config = dict(
    dataset='photos with spoken descriptions (Open Images, Localized Narratives)',
    horizontal_flip=True,
    tokenizer='word',
    vocab_size=4585,
    embed_dim=128,
    encoder_parallel_block=False,
    text_encoder_causal=True,
    text_encoder_norm='layernorm',
    text_encoder_fused_qkv=True,
    text_encoder_parallel_block=True,
    text_encoder_positions='sincos',
    optimizer='muon',
    adamw_lr_other_params=0.002,
    final_lr_fraction=0,
)
Rows from block 5 of the image encoder of a small contrastive image-text model, named by matrix and row number. Rows with one number belong to one neuron. Each number is 200 + 40 x the weight over its row's rms, rounded and kept within 0 to 999. All counts start at 0.
After each neuron's rows are labels from the 100 images, of 14848, where the neuron reaches its highest value: "top examples" is what is common among them. Only what is clearly more common there than usual is listed. The data: photos with spoken descriptions (Open Images, Localized Narratives). In brackets: how many of the 100.
# fc1: MLP up (encoder.blocks.5.mlp.fc1.weight, 1280x320), inputs 80-159
# fc2: MLP down (encoder.blocks.5.mlp.fc2.weight, 320x1280, transposed), outputs 80-159

fc1.599,236,140,196,208,214,184,222,166,160,204,162,265,247,243,261,200,227,160,286,204,301,228,252,185,169,188,227,157,206,211,221,244,214,236,217,184,158,251,155,203,243,186,256,179,245,192,205,149,304,145,189,223,235,175,157,106,111,228,188,260,166,196,177,189,218,147,223,234,171,179,195,184,266,260,158,242,227,169,186,216
fc2.599,218,227,233,169,181,240,264,164,215,210,205,217,217,177,196,159,168,203,149,180,131,190,197,234,166,213,217,215,246,186,173,121,155,153,133,139,243,229,173,306,233,175,128,183,151,157,156,292,192,227,207,213,210,180,217,192,170,176,227,224,238,206,140,168,128,155,223,158,181,131,171,117,211,199,182,144,233,115,184,247
top examples: text has "water" (36)

fc1.178,262,167,216,152,235,166,215,220,193,234,146,240,212,259,208,194,141,175,223,238,173,159,167,268,196,202,215,206,243,249,166,153,199,198,168,293,196,202,111,180,197,201,189,288,246,131,208,216,241,236,226,216,176,286,140,209,153,173,211,149,138,208,185,221,246,253,227,232,188,237,254,205,226,209,181,223,154,213,159,214
fc2.178,217,206,198,217,244,160,219,149,189,167,125,151,183,259,229,246,209,190,188,205,145,179,174,148,180,216,144,194,146,231,242,219,193,170,231,163,248,201,218,164,250,196,212,155,176,228,238,178,187,136,135,117,205,192,241,207,262,225,235,202,193,208,138,177,236,168,262,225,190,211,244,204,131,177,171,203,215,228,248,168
top examples: text has "sky" (67); text has "buildings" (47); text has "building" (32); text has "road" (25)

fc1.453,203,191,213,297,206,180,165,214,221,186,238,186,228,192,161,212,220,179,198,153,216,253,211,252,192,156,243,243,217,276,188,255,179,196,239,181,162,254,292,227,202,137,175,197,209,162,181,175,168,194,186,225,135,203,161,196,224,194,229,154,177,193,257,167,123,163,166,172,252,111,171,168,164,224,151,223,181,272,254,159
fc2.453,160,203,105,208,224,233,255,213,197,189,226,161,218,197,151,223,185,165,230,219,228,67,188,183,262,218,159,235,161,214,98,267,171,253,191,132,258,149,239,152,191,202,145,172,197,165,152,185,196,188,181,244,180,171,210,230,217,215,211,148,245,202,163,201,180,210,235,165,218,202,125,220,152,179,213,217,226,166,210,212
top examples: text has "lights" (33); text has "buildings" (33); text has "road" (25)

fc1.471,260,206,235,196,179,202,229,162,244,208,263,219,208,228,235,156,128,199,180,180,166,158,188,191,166,170,243,177,191,244,186,151,192,306,207,215,187,238,280,159,213,205,250,292,242,256,153,208,138,218,184,306,212,128,185,195,167,176,154,189,274,240,251,205,220,185,221,217,203,200,239,198,186,165,252,187,150,200,199,171
fc2.471,159,214,236,235,282,111,163,170,230,131,245,219,192,173,212,184,238,263,181,194,254,205,214,180,145,202,197,254,229,150,187,181,214,167,208,166,221,213,204,115,157,153,196,242,200,175,263,157,183,267,152,196,223,166,241,123,172,196,205,201,281,182,160,225,238,199,204,164,215,251,147,232,173,183,189,182,118,141,214,288
top examples: text has "sky" (50)

fc1.245,158,218,230,145,168,238,248,205,222,230,163,231,220,225,251,208,193,245,202,121,220,188,221,175,204,200,202,193,201,151,227,130,189,133,150,242,179,276,167,168,208,175,153,196,278,186,178,267,242,241,211,220,190,197,291,160,233,305,269,215,134,183,276,179,121,236,205,218,234,256,223,207,234,155,186,169,267,219,200,215
fc2.245,173,232,209,277,218,160,224,166,255,197,185,187,236,151,256,183,229,206,215,195,188,180,182,137,253,250,204,267,295,269,251,246,255,179,210,222,233,246,138,205,241,213,183,210,200,186,191,184,224,272,231,200,202,173,135,181,212,156,153,209,203,180,207,163,190,244,219,198,227,225,205,159,173,217,215,152,130,304,158,158
top examples: text has "grass" (35)

fc1.243,203,212,192,135,132,117,222,206,171,212,139,246,217,152,219,202,226,246,240,160,194,174,250,190,278,227,194,111,222,196,209,205,211,204,196,202,194,236,160,198,229,149,197,150,204,174,143,180,204,129,243,205,318,183,203,160,111,196,214,235,233,200,167,163,245,179,189,259,203,214,258,232,169,283,135,204,173,246,245,191
fc2.243,227,184,167,197,206,147,253,93,179,219,177,177,190,171,238,135,205,214,317,206,183,267,218,162,252,185,187,263,181,205,208,218,137,269,232,205,205,242,193,210,242,210,168,232,204,199,213,204,235,195,180,303,269,212,198,197,298,179,137,174,246,165,172,236,208,183,264,210,212,198,190,220,192,226,194,194,159,229,135,117
top examples: text has "water" (42)

fc1.145,150,211,187,290,194,120,172,240,211,251,243,186,166,222,221,176,224,210,202,190,152,212,201,189,187,200,194,211,176,191,229,201,161,169,160,182,264,211,242,131,233,234,196,258,172,299,169,125,203,223,178,197,254,208,208,313,207,227,159,143,184,166,218,178,202,195,141,211,169,155,145,224,140,158,203,170,219,180,171,220
fc2.145,218,224,241,174,255,226,104,191,244,233,209,181,202,183,249,174,178,231,158,221,259,177,179,239,237,159,152,147,139,211,269,135,229,212,142,279,175,217,189,169,196,212,224,267,243,163,130,147,259,214,228,197,148,229,250,221,158,215,288,160,238,194,165,200,149,190,243,105,215,299,188,119,208,191,201,182,195,238,259,222
top examples: text has "water" (25)

fc1.296,294,230,256,181,216,179,186,223,199,242,200,157,214,171,211,229,99,175,244,222,182,142,259,165,209,241,160,225,151,245,211,210,199,244,213,220,204,207,198,247,144,191,231,173,167,191,148,211,141,218,238,161,232,263,212,280,220,237,175,186,140,151,171,206,194,208,236,159,243,223,205,200,161,194,169,216,200,161,298,172
fc2.296,156,190,241,119,174,171,195,139,174,233,131,202,192,159,157,312,186,241,163,164,177,291,178,243,183,181,129,175,232,184,200,141,212,170,198,156,140,204,185,265,262,203,204,184,202,235,235,144,220,196,178,222,324,228,151,216,158,205,182,181,130,209,145,187,159,223,266,284,147,228,205,203,219,209,165,263,127,171,209,206
top examples: text has "water" (26)

fc1.125,301,269,205,194,267,224,222,173,142,191,159,234,189,248,251,195,146,182,179,240,189,249,190,170,213,173,174,184,200,175,177,114,157,183,249,230,207,221,175,182,135,214,98,183,230,138,163,196,207,228,221,269,187,193,193,187,266,208,261,172,191,148,151,222,143,101,240,170,168,236,241,233,196,194,237,214,202,200,221,211
fc2.125,268,140,200,235,114,170,198,193,148,214,194,183,259,185,125,179,167,147,238,236,191,277,272,170,234,177,182,129,139,163,208,163,205,171,267,199,286,257,175,203,191,131,218,145,199,210,178,129,192,238,173,174,275,249,188,212,185,176,209,164,155,167,216,221,210,229,251,141,220,150,173,258,144,173,279,190,229,238,185,177
top examples: text has "trees" (55); text has "grass" (34)

fc1.5,140,174,202,218,135,151,226,218,228,179,185,235,296,226,222,161,176,218,188,208,242,226,161,90,182,207,251,190,188,249,148,209,162,218,209,214,202,137,239,181,248,240,156,175,162,252,230,248,225,241,153,174,181,118,208,237,212,199,205,206,177,174,210,242,172,195,184,206,192,161,184,229,235,233,175,166,164,178,240,228
fc2.5,182,235,232,192,275,245,167,319,147,179,206,201,129,236,195,190,247,207,194,163,198,96,183,234,185,172,214,202,197,252,181,186,162,177,129,226,255,289,205,259,175,224,142,166,177,221,250,186,117,219,235,198,205,169,235,206,209,169,223,240,169,142,221,247,187,194,177,169,181,287,167,167,116,194,149,208,208,140,155,181
top examples: text has "lights" (47); text has "chairs" (26)

fc1.288,213,183,218,193,218,203,232,135,189,198,195,230,175,178,276,219,151,217,214,217,171,160,251,250,293,186,201,230,129,239,147,191,222,252,245,216,279,213,208,186,201,178,131,215,186,205,150,245,150,187,146,265,221,189,196,225,246,225,188,207,249,116,181,225,137,298,212,258,119,143,234,208,219,156,266,211,195,211,218,196
fc2.288,220,180,316,212,186,223,232,277,196,178,155,186,174,274,224,149,157,197,219,315,145,233,176,174,236,181,258,181,166,173,212,178,204,202,263,177,204,178,204,184,204,199,196,212,283,186,144,222,242,214,110,232,214,219,118,214,229,206,245,73,320,193,197,153,129,174,180,232,185,177,225,150,233,219,164,239,248,216,237,67
top examples: text has "grass" (25)

fc1.276,196,225,218,234,213,239,208,76,123,179,222,239,182,223,217,223,196,187,225,248,189,144,253,154,254,290,200,140,243,139,211,167,190,212,156,177,199,171,175,258,179,230,233,207,227,222,189,278,190,205,119,159,256,134,228,162,193,168,168,172,166,211,171,155,206,114,202,257,235,207,188,231,203,193,194,214,185,204,213,145
fc2.276,199,237,176,230,204,158,225,194,194,142,170,211,208,245,160,187,217,206,187,193,170,203,233,143,194,180,219,161,155,165,157,209,202,193,163,155,210,219,234,230,205,175,186,175,172,137,170,109,204,175,221,267,233,169,145,195,224,208,194,194,195,210,98,200,257,180,277,245,253,208,117,133,114,259,299,210,185,208,181,142
top examples: text has "water" (51)

fc1.91,177,192,191,154,222,172,193,50,165,217,162,210,217,288,180,196,152,178,160,173,283,192,196,231,193,253,168,177,228,223,223,138,237,260,184,202,239,109,168,165,188,244,182,196,202,221,180,192,216,249,112,182,250,212,211,233,204,208,286,189,117,172,220,92,217,222,268,174,286,222,255,169,182,152,169,168,188,183,193,114
fc2.91,244,197,199,177,236,237,180,228,192,161,259,252,116,246,135,230,240,227,176,227,203,211,155,153,179,171,115,113,216,197,171,189,160,153,150,204,179,230,243,194,190,194,210,225,186,210,246,165,233,180,226,213,228,203,216,209,215,211,152,259,259,256,210,180,219,227,136,177,228,120,180,154,177,138,198,238,261,193,149,150
top examples: text has "trees" (55); text has "water" (39)

fc1.733,207,105,176,258,280,199,92,190,173,265,203,207,211,219,211,96,195,166,184,195,175,214,149,173,123,230,172,263,176,228,200,219,184,204,245,173,188,257,185,216,166,206,300,176,243,259,275,201,151,180,219,163,154,241,232,207,239,209,168,203,129,201,206,220,211,196,155,200,224,186,205,192,71,216,219,177,205,241,239,153
fc2.733,244,192,133,290,131,192,228,310,188,183,185,272,220,202,173,269,207,244,250,153,180,129,197,195,210,191,167,233,219,220,188,225,132,214,242,166,205,158,194,172,194,108,209,201,248,239,208,229,197,195,195,155,187,151,222,182,246,192,213,206,231,121,116,209,181,227,245,165,136,258,234,194,222,223,184,188,177,195,171,146
top examples: text has "lights" (31)

fc1.573,253,184,234,172,182,206,186,296,221,129,136,162,205,178,220,194,148,204,219,231,213,227,294,206,186,127,186,278,192,177,199,199,236,234,210,193,162,253,146,252,172,142,202,191,194,267,230,178,201,175,156,175,126,286,202,226,224,176,258,206,173,255,187,257,200,214,220,239,174,222,232,177,230,215,205,190,152,219,211,195
fc2.573,253,238,209,228,169,124,145,143,109,254,148,218,248,204,176,262,196,199,202,209,210,162,161,143,188,233,185,239,203,187,190,225,245,128,155,213,185,124,240,197,195,161,229,168,230,201,175,189,187,178,181,141,255,186,137,199,240,227,207,176,195,178,214,251,124,146,168,207,142,124,189,138,208,166,238,141,208,240,235,167
top examples: text has "sky" (63)

fc1.487,221,169,210,158,219,194,145,156,153,206,273,189,150,234,132,151,172,202,197,157,158,189,205,241,215,173,194,181,151,139,215,218,308,142,159,203,202,218,142,149,202,189,100,217,177,204,239,291,196,186,232,217,174,226,243,199,140,232,193,219,167,191,263,243,191,149,220,285,186,205,236,202,191,176,153,185,185,152,225,301
fc2.487,168,208,237,196,222,210,195,215,261,163,245,143,181,202,234,145,155,231,214,176,183,201,270,178,248,223,161,198,220,203,231,198,238,205,210,240,245,204,225,198,192,227,238,230,211,152,146,147,229,165,226,191,183,213,233,158,259,192,164,237,181,224,153,191,233,238,239,123,217,229,257,212,201,192,259,210,163,272,158,195
top examples: text has "lights" (25)

fc1.614,172,228,265,177,185,278,194,220,154,232,235,235,184,140,258,146,205,195,279,212,179,218,227,216,212,202,235,180,227,202,199,220,157,278,232,225,185,238,156,137,126,177,168,224,122,172,190,165,108,267,163,207,188,184,177,202,147,195,155,201,255,158,240,208,144,214,217,206,201,196,237,145,141,151,194,187,267,286,147,225
fc2.614,186,267,218,222,210,150,101,165,237,146,196,292,204,221,172,177,206,174,224,190,285,192,230,262,160,212,203,122,269,213,231,187,268,152,137,142,197,159,196,140,193,188,157,168,160,215,235,262,155,184,267,171,252,287,201,189,199,188,223,204,193,227,219,165,195,197,205,256,228,239,163,175,254,249,217,157,233,231,189,204
top examples: text has "lights" (25)

fc1.633,192,300,257,170,118,212,244,262,175,230,186,203,216,215,152,105,199,213,197,206,193,185,214,223,197,322,204,180,246,226,173,188,152,236,186,198,222,199,178,126,167,158,129,223,242,188,194,248,217,250,194,122,288,133,196,223,250,201,199,185,181,184,200,199,149,227,233,114,127,211,271,184,171,267,162,209,189,234,176,246
fc2.633,259,164,185,209,188,145,115,206,212,149,185,160,188,150,252,257,226,144,177,166,259,179,135,202,190,211,206,142,267,162,219,156,193,120,154,213,200,201,189,193,208,160,199,171,108,215,175,200,157,239,274,192,280,192,209,230,170,185,196,188,246,168,201,135,155,191,150,247,211,198,177,208,130,152,215,189,206,258,177,196
top examples: text has "trees" (59)