Weights of a small contrastive image-text model.
Training: muon at rate 0.0054, 8300 steps, batches of 256.
Rows from block 5 of the image encoder of a small contrastive image-text model, named by matrix and row number. Rows with one number belong to one neuron. Each number is 500 + 40 x the weight over its row's rms, rounded and kept within 0 to 999. All counts start at 0. Numbers have three digits each.
After each neuron's rows are labels from the 100 images, of 14848, where the neuron reaches its highest value: "colour at peak" is the nearest of a few named colours to the mean colour under the peak. Only what is clearly more common there than usual is listed. The data: photos with spoken descriptions (Open Images, Localized Narratives). In brackets: how many of the 100, against the usual share in percent.
# fc1: MLP up (encoder.blocks.5.mlp.fc1.weight, 1280x320), inputs 80-159
# fc2: MLP down (encoder.blocks.5.mlp.fc2.weight, 320x1280, transposed), outputs 80-159

fc1.705:500493499484570565514638484500465553465559492498531453510493436483530434402476513467501444477464549474429561546513455497566480524531538508502467516454481492488577609522484538568461430488549526495507509566435495525490494499583451496541517548
fc2.705:558503492559501489482524498488511533568470496556442466472524510479499490514522478532469533456474518477464523601468464532499493507595451538468523455509474513487505494456563502478460425446542471470612507511433564476532541512530527527473509521
colour at peak: grey (68 vs 35.1)

fc1.60:497467439501458520446510499453458466549514541587515477522458540492546462436497511435471512486452436475463494547518562582531466496489511518477542411516530546520480491571538466527508500452505529533532476495526501513435472446504462521447587479
fc2.60:510457473548566437553549526518447493445506485418529545489549461474484589499518472485514460434505447494471446563518495495410487577467489503473508501427443432520527486489559551456462524454497502529495511529481572433500511483493461560538536444
colour at peak: pink (29 vs 9.1)

fc1.648:548461484507570446486481541490420493450502530480518490564485495469567465518507447482449486457495559485482518408539430452543489562503501470447548494510483435493495568608495540503489459486506470482467494476489505514426517559506514538592459571
fc2.648:518477538477522454530469493556356491471543497516464460454477475500552557512524401542507463479486499474586453476552455471516572433514512525481517525485420426497461521477428514494441523509470444508553469533517524509499464569550513533449505550
colour at peak: white (42 vs 6.1)

fc1.109:507517446510520528495524508515515482547505555523515483520553537467525457575528564517481493489454494493496520511537491474465471487518491472486451553510497512473601515513529553529491533490481532480483486424515509653457522599522476479558492493
fc2.109:538517514531526445438429560467429424478481464508459476525486460514484473555450535525458377511461511503481532546497511475514510459495456510481514549477460521532479582514493526511506505496507503475505565502585551473495539575499483516502516528
colour at peak: white (32 vs 6.1)

fc1.110:555473483400540496522590497421521524482524505514497501465514553472494467499434516472531459464547483509486437458453541509508548552495512452459523507540514508479573519554552543455489498527501468527463521494455477509456480518466518511455536524
fc2.110:489540482517466499493497524527484475493468462501585487508471524422534511504472476509516468478528519431592449554574548458461477588532526542513583461489509492503565456431502449546494499490490484520525535425519538591503522556521469499493567503
colour at peak: pink (27 vs 9.1)

fc1.462:511510552484517527451552482486501474517513449470471538533479573509530478539484489451512552517487518477521467450467470476498486478464436535446513515484547502532578526535473472504548480518472428558469539474439446471468506425505473478471438448
fc2.462:502490466513479457467529467501505524494453515508474450447521469515429489491556508514489449576528483487604494499580504471477559518538546523517550498508475522540478495537572516492483510477454553563508521427542481488540433505503500434512533463
colour at peak: black (32 vs 13.8)

fc1.86:459517583551525558529557509501512499523556571546500513514559534528451477451486435565475480516527554522548491498486507450496499503443503525468563499569524445465586516517430551437599477509502500525483465509497448503530448485484485514511465466
fc2.86:448493435467415533478522524459489493475479478455498471464521510423468539485440473531513487519549475510559478468478530463508490483512480528516491569545488563394469553454468505522558533548520439560493540449486559500478520504544545527522539484
colour at peak: black (35 vs 13.8)

fc1.706:548501536475432483532396494466487513491540494491528513485472536496545512540501532448534475502486450497480440542561478472439445432509505488572479497430545492506497538484541480495506585464528414521538458505444514492443442437486525522483497442
fc2.706:613556489498516519486555535476475457537439511477535513528490563483447450573530486506512537553448521523501520528478537464545493478550530454467516547527451598500495505456530459454474552450476503476548520525520494459479504489417480454493545476
colour at peak: black (36 vs 13.8)

fc1.616:487469493517494500505537501555424543586485464434492459498549548480454489429437501409458536495515471471497482537477476467476482575579574475526590541507454473526431497548571515526522379537539466584425508478474462490459501471527524521435541456
fc2.616:452535452467566464551544507506462567552513556508549556565460561485442493493504511616487424530465507496514502465568529516615516528468513501520468502459535529418524493516518484438497515582494487450496562516617485543496531516526526451461522509
colour at peak: black (36 vs 13.8)

fc1.258:426536600477509532565509506460472541499525587495541490512509477521512503438411438508500537462523498613472454521455504468475485466425477512477437427526574533476446534539538525503536481473477486491478503430482516508550487522517490522516457479
fc2.258:497475522534532539442440415490484397526495503440474441488499461496465499559536497463533494444453431460521484471463550497488492530524456449506498505523521493494544442497525465540485495444517545504538535485494483485525476531488469502546444457
colour at peak: black (36 vs 13.8)

fc1.320:459509503473463377466555457501525511471499433485504556546547480454441491544559548455474492464542515519502465507481477509493543454528527521526519543494452548457573534493557524525448454552545545430441515530549501509502406441468512453570519518
fc2.320:472534529535538495473536489506480520525475474494572518449457519527502507537414495501574516518496465437473408534548494486581503501431511490534491579484536569480514513453474472540439460531444527490526495478520471520504500524441460541451492490
colour at peak: black (38 vs 13.8)

fc1.33:487470516463487523548427505567562515501542479561513501477555498463545500505549511611565503462504521519473514508498465553463495539458487491478441549507529471523515501479454483511553535499515470463481514591546513476520445467469481412477451498
fc2.33:463480443483508507554469508521572516508443495470431516547543496477516514502521487487454473440504495480515481434503535461579534529522561425499577422476487467471595486462486534458487480479526523490533503472489525526547504491524535541496523516
colour at peak: black (40 vs 13.8)

fc1.561:484491549442602486474419510499529512537517570507429528467490460517484529511505503527489463462558508515456487440459411502450554481530561471589467477506543512533480457426472516526540612554501546546522618488489424520494539462438594425498523454
fc2.561:485585491485462553497524474523536443455450458438513516538500519464496507390494531487500485472475538484498513473550528455458443445503590452496519424423434475524443516509456472553474458518532497546583485479542510466515441475563465528507478547
colour at peak: black (35 vs 13.8)

fc1.744:479460543470562434501445452447540487613465488470447472539512419471358502497507442487542536554512476561479578541537508440546527489518409539534540498490470482431593519557490520553455488514485510435474515495577444465489493482469538502480492427
fc2.744:532496507512430513487581522491549506497485500513521506535422456519528467477474476445506486528540455482517521525487555493527511499483490597487452527474501470484485539454544555519497491495555482522500482461526522508510471458580573550496471475
colour at peak: black (50 vs 13.8)

fc1.286:404553520486504454518525538529479453470471487481561499508487505563543544448512431523435467454508519496562461485502460505530536366475514537528477529509558545538408431521514503505480549430543501434500471497525423493564483461562436559469568472
fc2.286:522498510562521519467520472545555533478505555463579528441477507496512486491509460524539456478499434489505481489499547523528487519516557510520473501514503446518558512490528492508460486499483496530495518471489486494477587522454547456468501551
colour at peak: black (38 vs 13.8)

fc1.457:483554506497469449466512477513529472530501505444503498516498565488415508492460527536471457559439500520573550519510484476479544513561438481490498483463515472493515542522535477480512489468549461495446490525529511529544499496524547477462511517
fc2.457:461477491558569494485453520494431465465525498466481548435487424468475539518573546542532525555542506552494491479508491493556489444499583553449475504517589520513536405484498493508475532512444506456530511578471503548545531544480468514508540509
colour at peak: black (33 vs 13.8)

fc1.283:566518548472508488499431471521494553510490553461461521475454470478457544494538479490513499564455482480529478489509525464506511527506469481462461499483475530506554538529488469489573493534478519490499471459473522486530455495546484485507480417
fc2.283:463476532407504553501462522465453500554490542469532521476495417434488544501526534565581475561504530507489493439499543406556476484375552602498533483480495412499504464503507533422427532472538493503471502507551403545488516494494499512475570522
colour at peak: pink (25 vs 9.1)

fc1.488:498481416435507536507535476470402522483526568533537499541523473513517438485508500545492494524422546510551529448523528487523524515550470589502508462438567479491503520499485462527466501561560463479516538445501476492428514524487494489485472449
fc2.488:441534502529505539507465486508547516561465433537559507488484476501579521457502453426441529509542517578481491495528506490515551504455456537488569422583435571435461484412505482508440564475513474581451513508526515467511517513475464438483505538
colour at peak: white (25 vs 6.1)

fc1.431:456529445532500561524546559500420485504525428569451519524490490486480481522478436472490480522500507510539451499471529579507467551517510462546505431488539492466494600444462513501511515574568481539506444444490523461527534516535516481480545498
fc2.431:539447536465455501487453532599505484486462452548516546443471549482549514449535469515485531485405510538495544455490572467591449499471502484466441580564548525507553482479526473433483460563493494462538529583543485550544538458556489553524537541
colour at peak: grey (61 vs 35.1)

fc1.306:514477517507501537571527467571540497557476550493527489510557449526562513504546527562513432459483550502557557523475459510494440545481488467503426483509420505490515420576548555499478472502530515487492572530506469523518519550509549493522412497
fc2.306:508543480527471514537526543520473466459528486501503486464453460515437490438506533506510460506450538468532513534457468502536535551468476501396496547508473518504452474456524529527553493502498556454489447507463535496415513511522484480499522499
colour at peak: black (32 vs 13.8)

fc1.638:485449483540447485489585436532488510545553462466449553411531504509442503515465537464505470518490559483418543461527487553578449504546503453595458487467480493519510521593464532496477584476446524462510478539529474554599496484462517491478477494
fc2.638:522528533472575517428462476505548512547480469566472497502470471506444513520466451532447501576537521534466577507430489428500472542456460558419498493563478565506537437549565418490481509511510586503523428475488515470503550550443544537527477455
colour at peak: white (28 vs 6.1)

fc1.456:537481482588508530453525483499507527499475504518527557494430480446488456522560489509533447470513486531500490486473444482555438519502498523500455447518453512497534540523481505494443542553428531489524392461516499601501505459476464499504458465
fc2.456:570470571473541561416488544573521506476548476537470536573559500486441505559397505500502458516584538489529501493540524566502494491504417431445464448519459449497510496449508465538507432465534573472436513495498474542475482522490479467501443516
colour at peak: black (44 vs 13.8)

fc1.758:525516556490501610500529532471525511536467465540473465509451492575421477505491495475493460414536519582417568569599484490514530497453547464517506507472470540564405536528450489555511490486450477453560510557485548605515518498478512564477476439
fc2.758:521599494526517458559552472498497572445486487527520471526541532536559447449442512490514505535601479480488482536587503522499534470489546556564472405492507471521449542516485467512530445495536560525446522497466523447491485490484557596538497458
colour at peak: black (55 vs 13.8)

fc1.405:542510443471474564541504488556465515574550428472545520485507498526495499458553556513472512456579500461500487493536485483516537489507528540502546477419421479592511465584471435497537415530523454483547531530495474468519502477509492452474418486
fc2.405:553471438476462466516449467504538550478491540480451519457514538496457528435515561504513498543534460512447432507563516478563523458469506539525430538527514429473445512479476494507539490505515489540481545488481545461502423528495549532477482494
colour at peak: black (34 vs 13.8)

fc1.180:453519502535603558452484462521437500486462483483488538524493475525527518508529463488508466530459517519505494447545480493495501505441502457490512536455535525529437568477537511480522405508564513449484546516476410451490502459515539475459504424
fc2.180:558485452583483473605546548473554487471469509456470470409605435583512430517519453504542445438502523518479459472482476504485444506568520521413534491529532448503534502570474503484524564518556457474501448504513546533493539468542476511462421530
colour at peak: black (32 vs 13.8)

fc1.342:540488513459528432536466495514454483498567476449449483544459484482505495562505520511510583525479422555440461480534515445525484519467531500490504501554530463524461505397570405535481479427549478515505509522505471428529512494405544516460503547
fc2.342:497507444411540504506525455501490547424506436494525519549501472509475534421509448501468522446420515555535562483463550541443516473575526500486568462531511445462551520524556523432500444527518486509525528481544417536453506484534479558477389497
colour at peak: black (35 vs 13.8)

fc1.62:537527509483571425509455458565491467563522520454466444509566476450401486486499481559448454559469463499558513532560444547469480478569453539460556494552457466556532519494570495585542482525472543483420509557535472444528500477529502479491478496
fc2.62:475486549503402548474565499572439520550454509518526494540453505478507477532454516483503409445410500483532531522437524475458484542468532509516459596507504489526521473504503526519488484490511438517538472438487400500569508464485513418535515477
colour at peak: black (38 vs 13.8)

fc1.601:547525567513519492558472486532478509447526425470548476528559534507458456543488470491505548458502487493476467491556547501512502548416484530476487471478449524523472466512513588566465501496472532460518497583500518521450529459448514467473479474
fc2.601:512512558550450490561482472529513535502480493516469536540524480480474457479483455440447467511471457435566492600458519523453506473561511537517509492474450503493529501425516485422467596499510433430506496492472466517426512531449490470533520481
colour at peak: cyan (31 vs 1.2)

fc1.423:479467533501444542483462534510549531529530513485585560516505534474484446464491483504523478504455486457413546461508497416547562496511487559463489514470504470531449506531443524497478529427489428526512576443489525544589421531544498490553500571
fc2.423:521531551495496397482449497519428489424516460462532493508528505561473545499541568509529504618504533442536593486529540509521464547480514463561464448531546562517512443529455485461514478554492468542414458510531453425468462468521500495504509469
colour at peak: black (33 vs 13.8)

fc1.727:540466506496414536469582521562525425519461445548478539551576513581479514454491501480512534554435456505531485461506470482481447486510447414424499451499533471582484505515437541508457516494481461500476454446519483589488490488467452490504484524
fc2.727:503442487484526499479515437459514438566509510483573501507536538520526519501470469469484513489570531453477510573458510484550517472472419510457450510509484500544474488498524519539465561517504533494559515457464508511500550524485462479563531523
colour at peak: black (38 vs 13.8)

fc1.552:517453444542449532447508524420562468490476461391446482525482474464526504388539524520405503493538578482561542458505535500475467513487554526541483511515593533517395532486488490517516502523511496488482487467427471511450466522469531520511502567
fc2.552:590482476475492499487439516505542629513538493510573459525558477500525496561443515496543448541473502528457516533533518493494493519458467557514472459447504542457519502531508412519507451443458537541494528573478510434521524526576535481507529480
colour at peak: black (32 vs 13.8)

fc1.496:537570571551495460447519477542500554532487506591567474490450491466475439473567495454441496475444614516476474519525467490520571497498532520497496535444511481524519555554482551510429434506516543486462508444476489502421509500557482488478473520
fc2.496:630485513473514523484502499505490449495516486570464504506538416496523538527456512470518536445516569474448558478534489548500530474505511476510564408511556469540470454495454473470480496551434540505548460561455528528530493545504534540533527502
colour at peak: grey (73 vs 35.1)

fc1.52:479527540512463477552548555535502529442467503519458476455475485565471480457479405569470479533506500530484492516516462498425487493488537521485468497511474477521534537532555474554488451566530532527463450527440549480515504472507499506475536436
fc2.52:457469494503499500494495484545472493476487484493501570470494613528497460485490474516523426556451516546576508560514594423481467466562447477578466472502519455528531513482536398509522529500557489483539589508526459538454472532423518429500513486
colour at peak: black (37 vs 13.8)

fc1.699:544458522543481482588507473483474518500499557571527468534527565561512534541508480533497476529470543480507456518506517489542559573460469466500490455520533529438513552504518500492526539549499463414497491404476421541499460433494475481519470496
fc2.699:543495483483542477522529479532365518488529438522552560483508434512557463475439502491538466489512525524513518456425487509414541523484529512519461552514519560487458458454494486550505458520552523463497540439483540507454553397474415496521489477
colour at peak: pink (31 vs 9.1)

fc1.581:532506488499529557500486528463493463518532577518555498483483517521567464513536486510549495432489529451429531472507480525517429576562466540404483453543503449422510534483484540450520506498528495407518535427494511500502509474533481480534506562
fc2.581:471443491457513426476475549447457487446491539539494536417472501485529549567505465527465546509502520523530471499502464481425543463514553485487536481428466569518496569495545474542445480539505558502472482542493461509438495526455456532510464496
colour at peak: pink (27 vs 9.1)

fc1.641:575452505503501492498530469513471513480503534514563494538504519514503486465503519509530508537465465464423549521506483442533530516452444585505485505532494535547452518536544451517465444483443492447527488471525514567504507438452508448430453410
fc2.641:527415489566495456516514458469521564526441555457465558479503532544461495544566571525436480517434495481463496538532493459488597517541502514560481524497465496511490489500556496472508501509491436513546563506531553532572509509488539511603578428
colour at peak: black (35 vs 13.8)

fc1.203:521534537453481523478465431489624485496513453540503436561487494573543495510568541501491547591534473444473469505523586475543527450456491528431512494473440489463510496540537459427496504485510469482541534476536486507424526513468564491484421555
fc2.203:536467439501553505506496439495467488460535514583524511532496412460482407511586535444494474464513509497499542490524470574487485565503541509511473509476516493488547461508475495535512432462482554547555485574500478553457468512506472525498507544
colour at peak: white (25 vs 6.1)

fc1.388:534518515496479588522538442457534432523526516465518508461532498502497476499466579489564521464556537501483533465528455521462446494553516519487515484520577477477519499544488506516523517509482497524491549541447522589517540463491520510462552453
fc2.388:439520415566464494457455440489528513489463513493560568500498481519532494576486514479488528484468475514479512515553530549530525479508555468572520469513504514542492489469483439566529580455499538487521492434582471431427517563551560511468486563
colour at peak: black (34 vs 13.8)

fc1.760:541459456540476502487488544504498514539517453511586453498471501490526582456450493462441516486551476520527457436527402466409463468475368427426503490538578562524490610484513492507482488547519567506527495466485478553526441494429481366516500540
fc2.760:465467485425557447473535444541437474459540489472491531495514486553552501475546394500460545477524511528452526506545474429472537471462438522553485452520591503463438524463469535534479508573423442551507486453507526527487484518511522552467449547
colour at peak: pink (26 vs 9.1)

fc1.505:535531501522565490481449508527504483573523428486490462483476490446503565556440505515472562462485410481490502561527520458466452520457491477497482469570475542473548466489503508480572485547566499543527462496524495521443513507512531413470420450
fc2.505:539461468471496495476540490521517547398504462487538491460504550473464464483549500531516466453502418532525488480525461563526521481532459458515483476424481487519470501470466547457570535504506462557499473508563501472549563505521533522484486435
colour at peak: white (40 vs 6.1)

fc1.569:520474514502532492522450478445469517490477491515522509506439520484494579501522416470494511505504499523493453564541583491514464537517480490556450509540565469532551440490512451523465519537553540452488518464517412437467436428531533488581513459
fc2.569:462506565461517514532505532528510460528469492534535440494549429536466443471485451498544475448553520572515478490566552495520553501523482539540492513468457520442527559419575523512491572539520467571463584455471501496484553525472475480466481549
colour at peak: white (25 vs 6.1)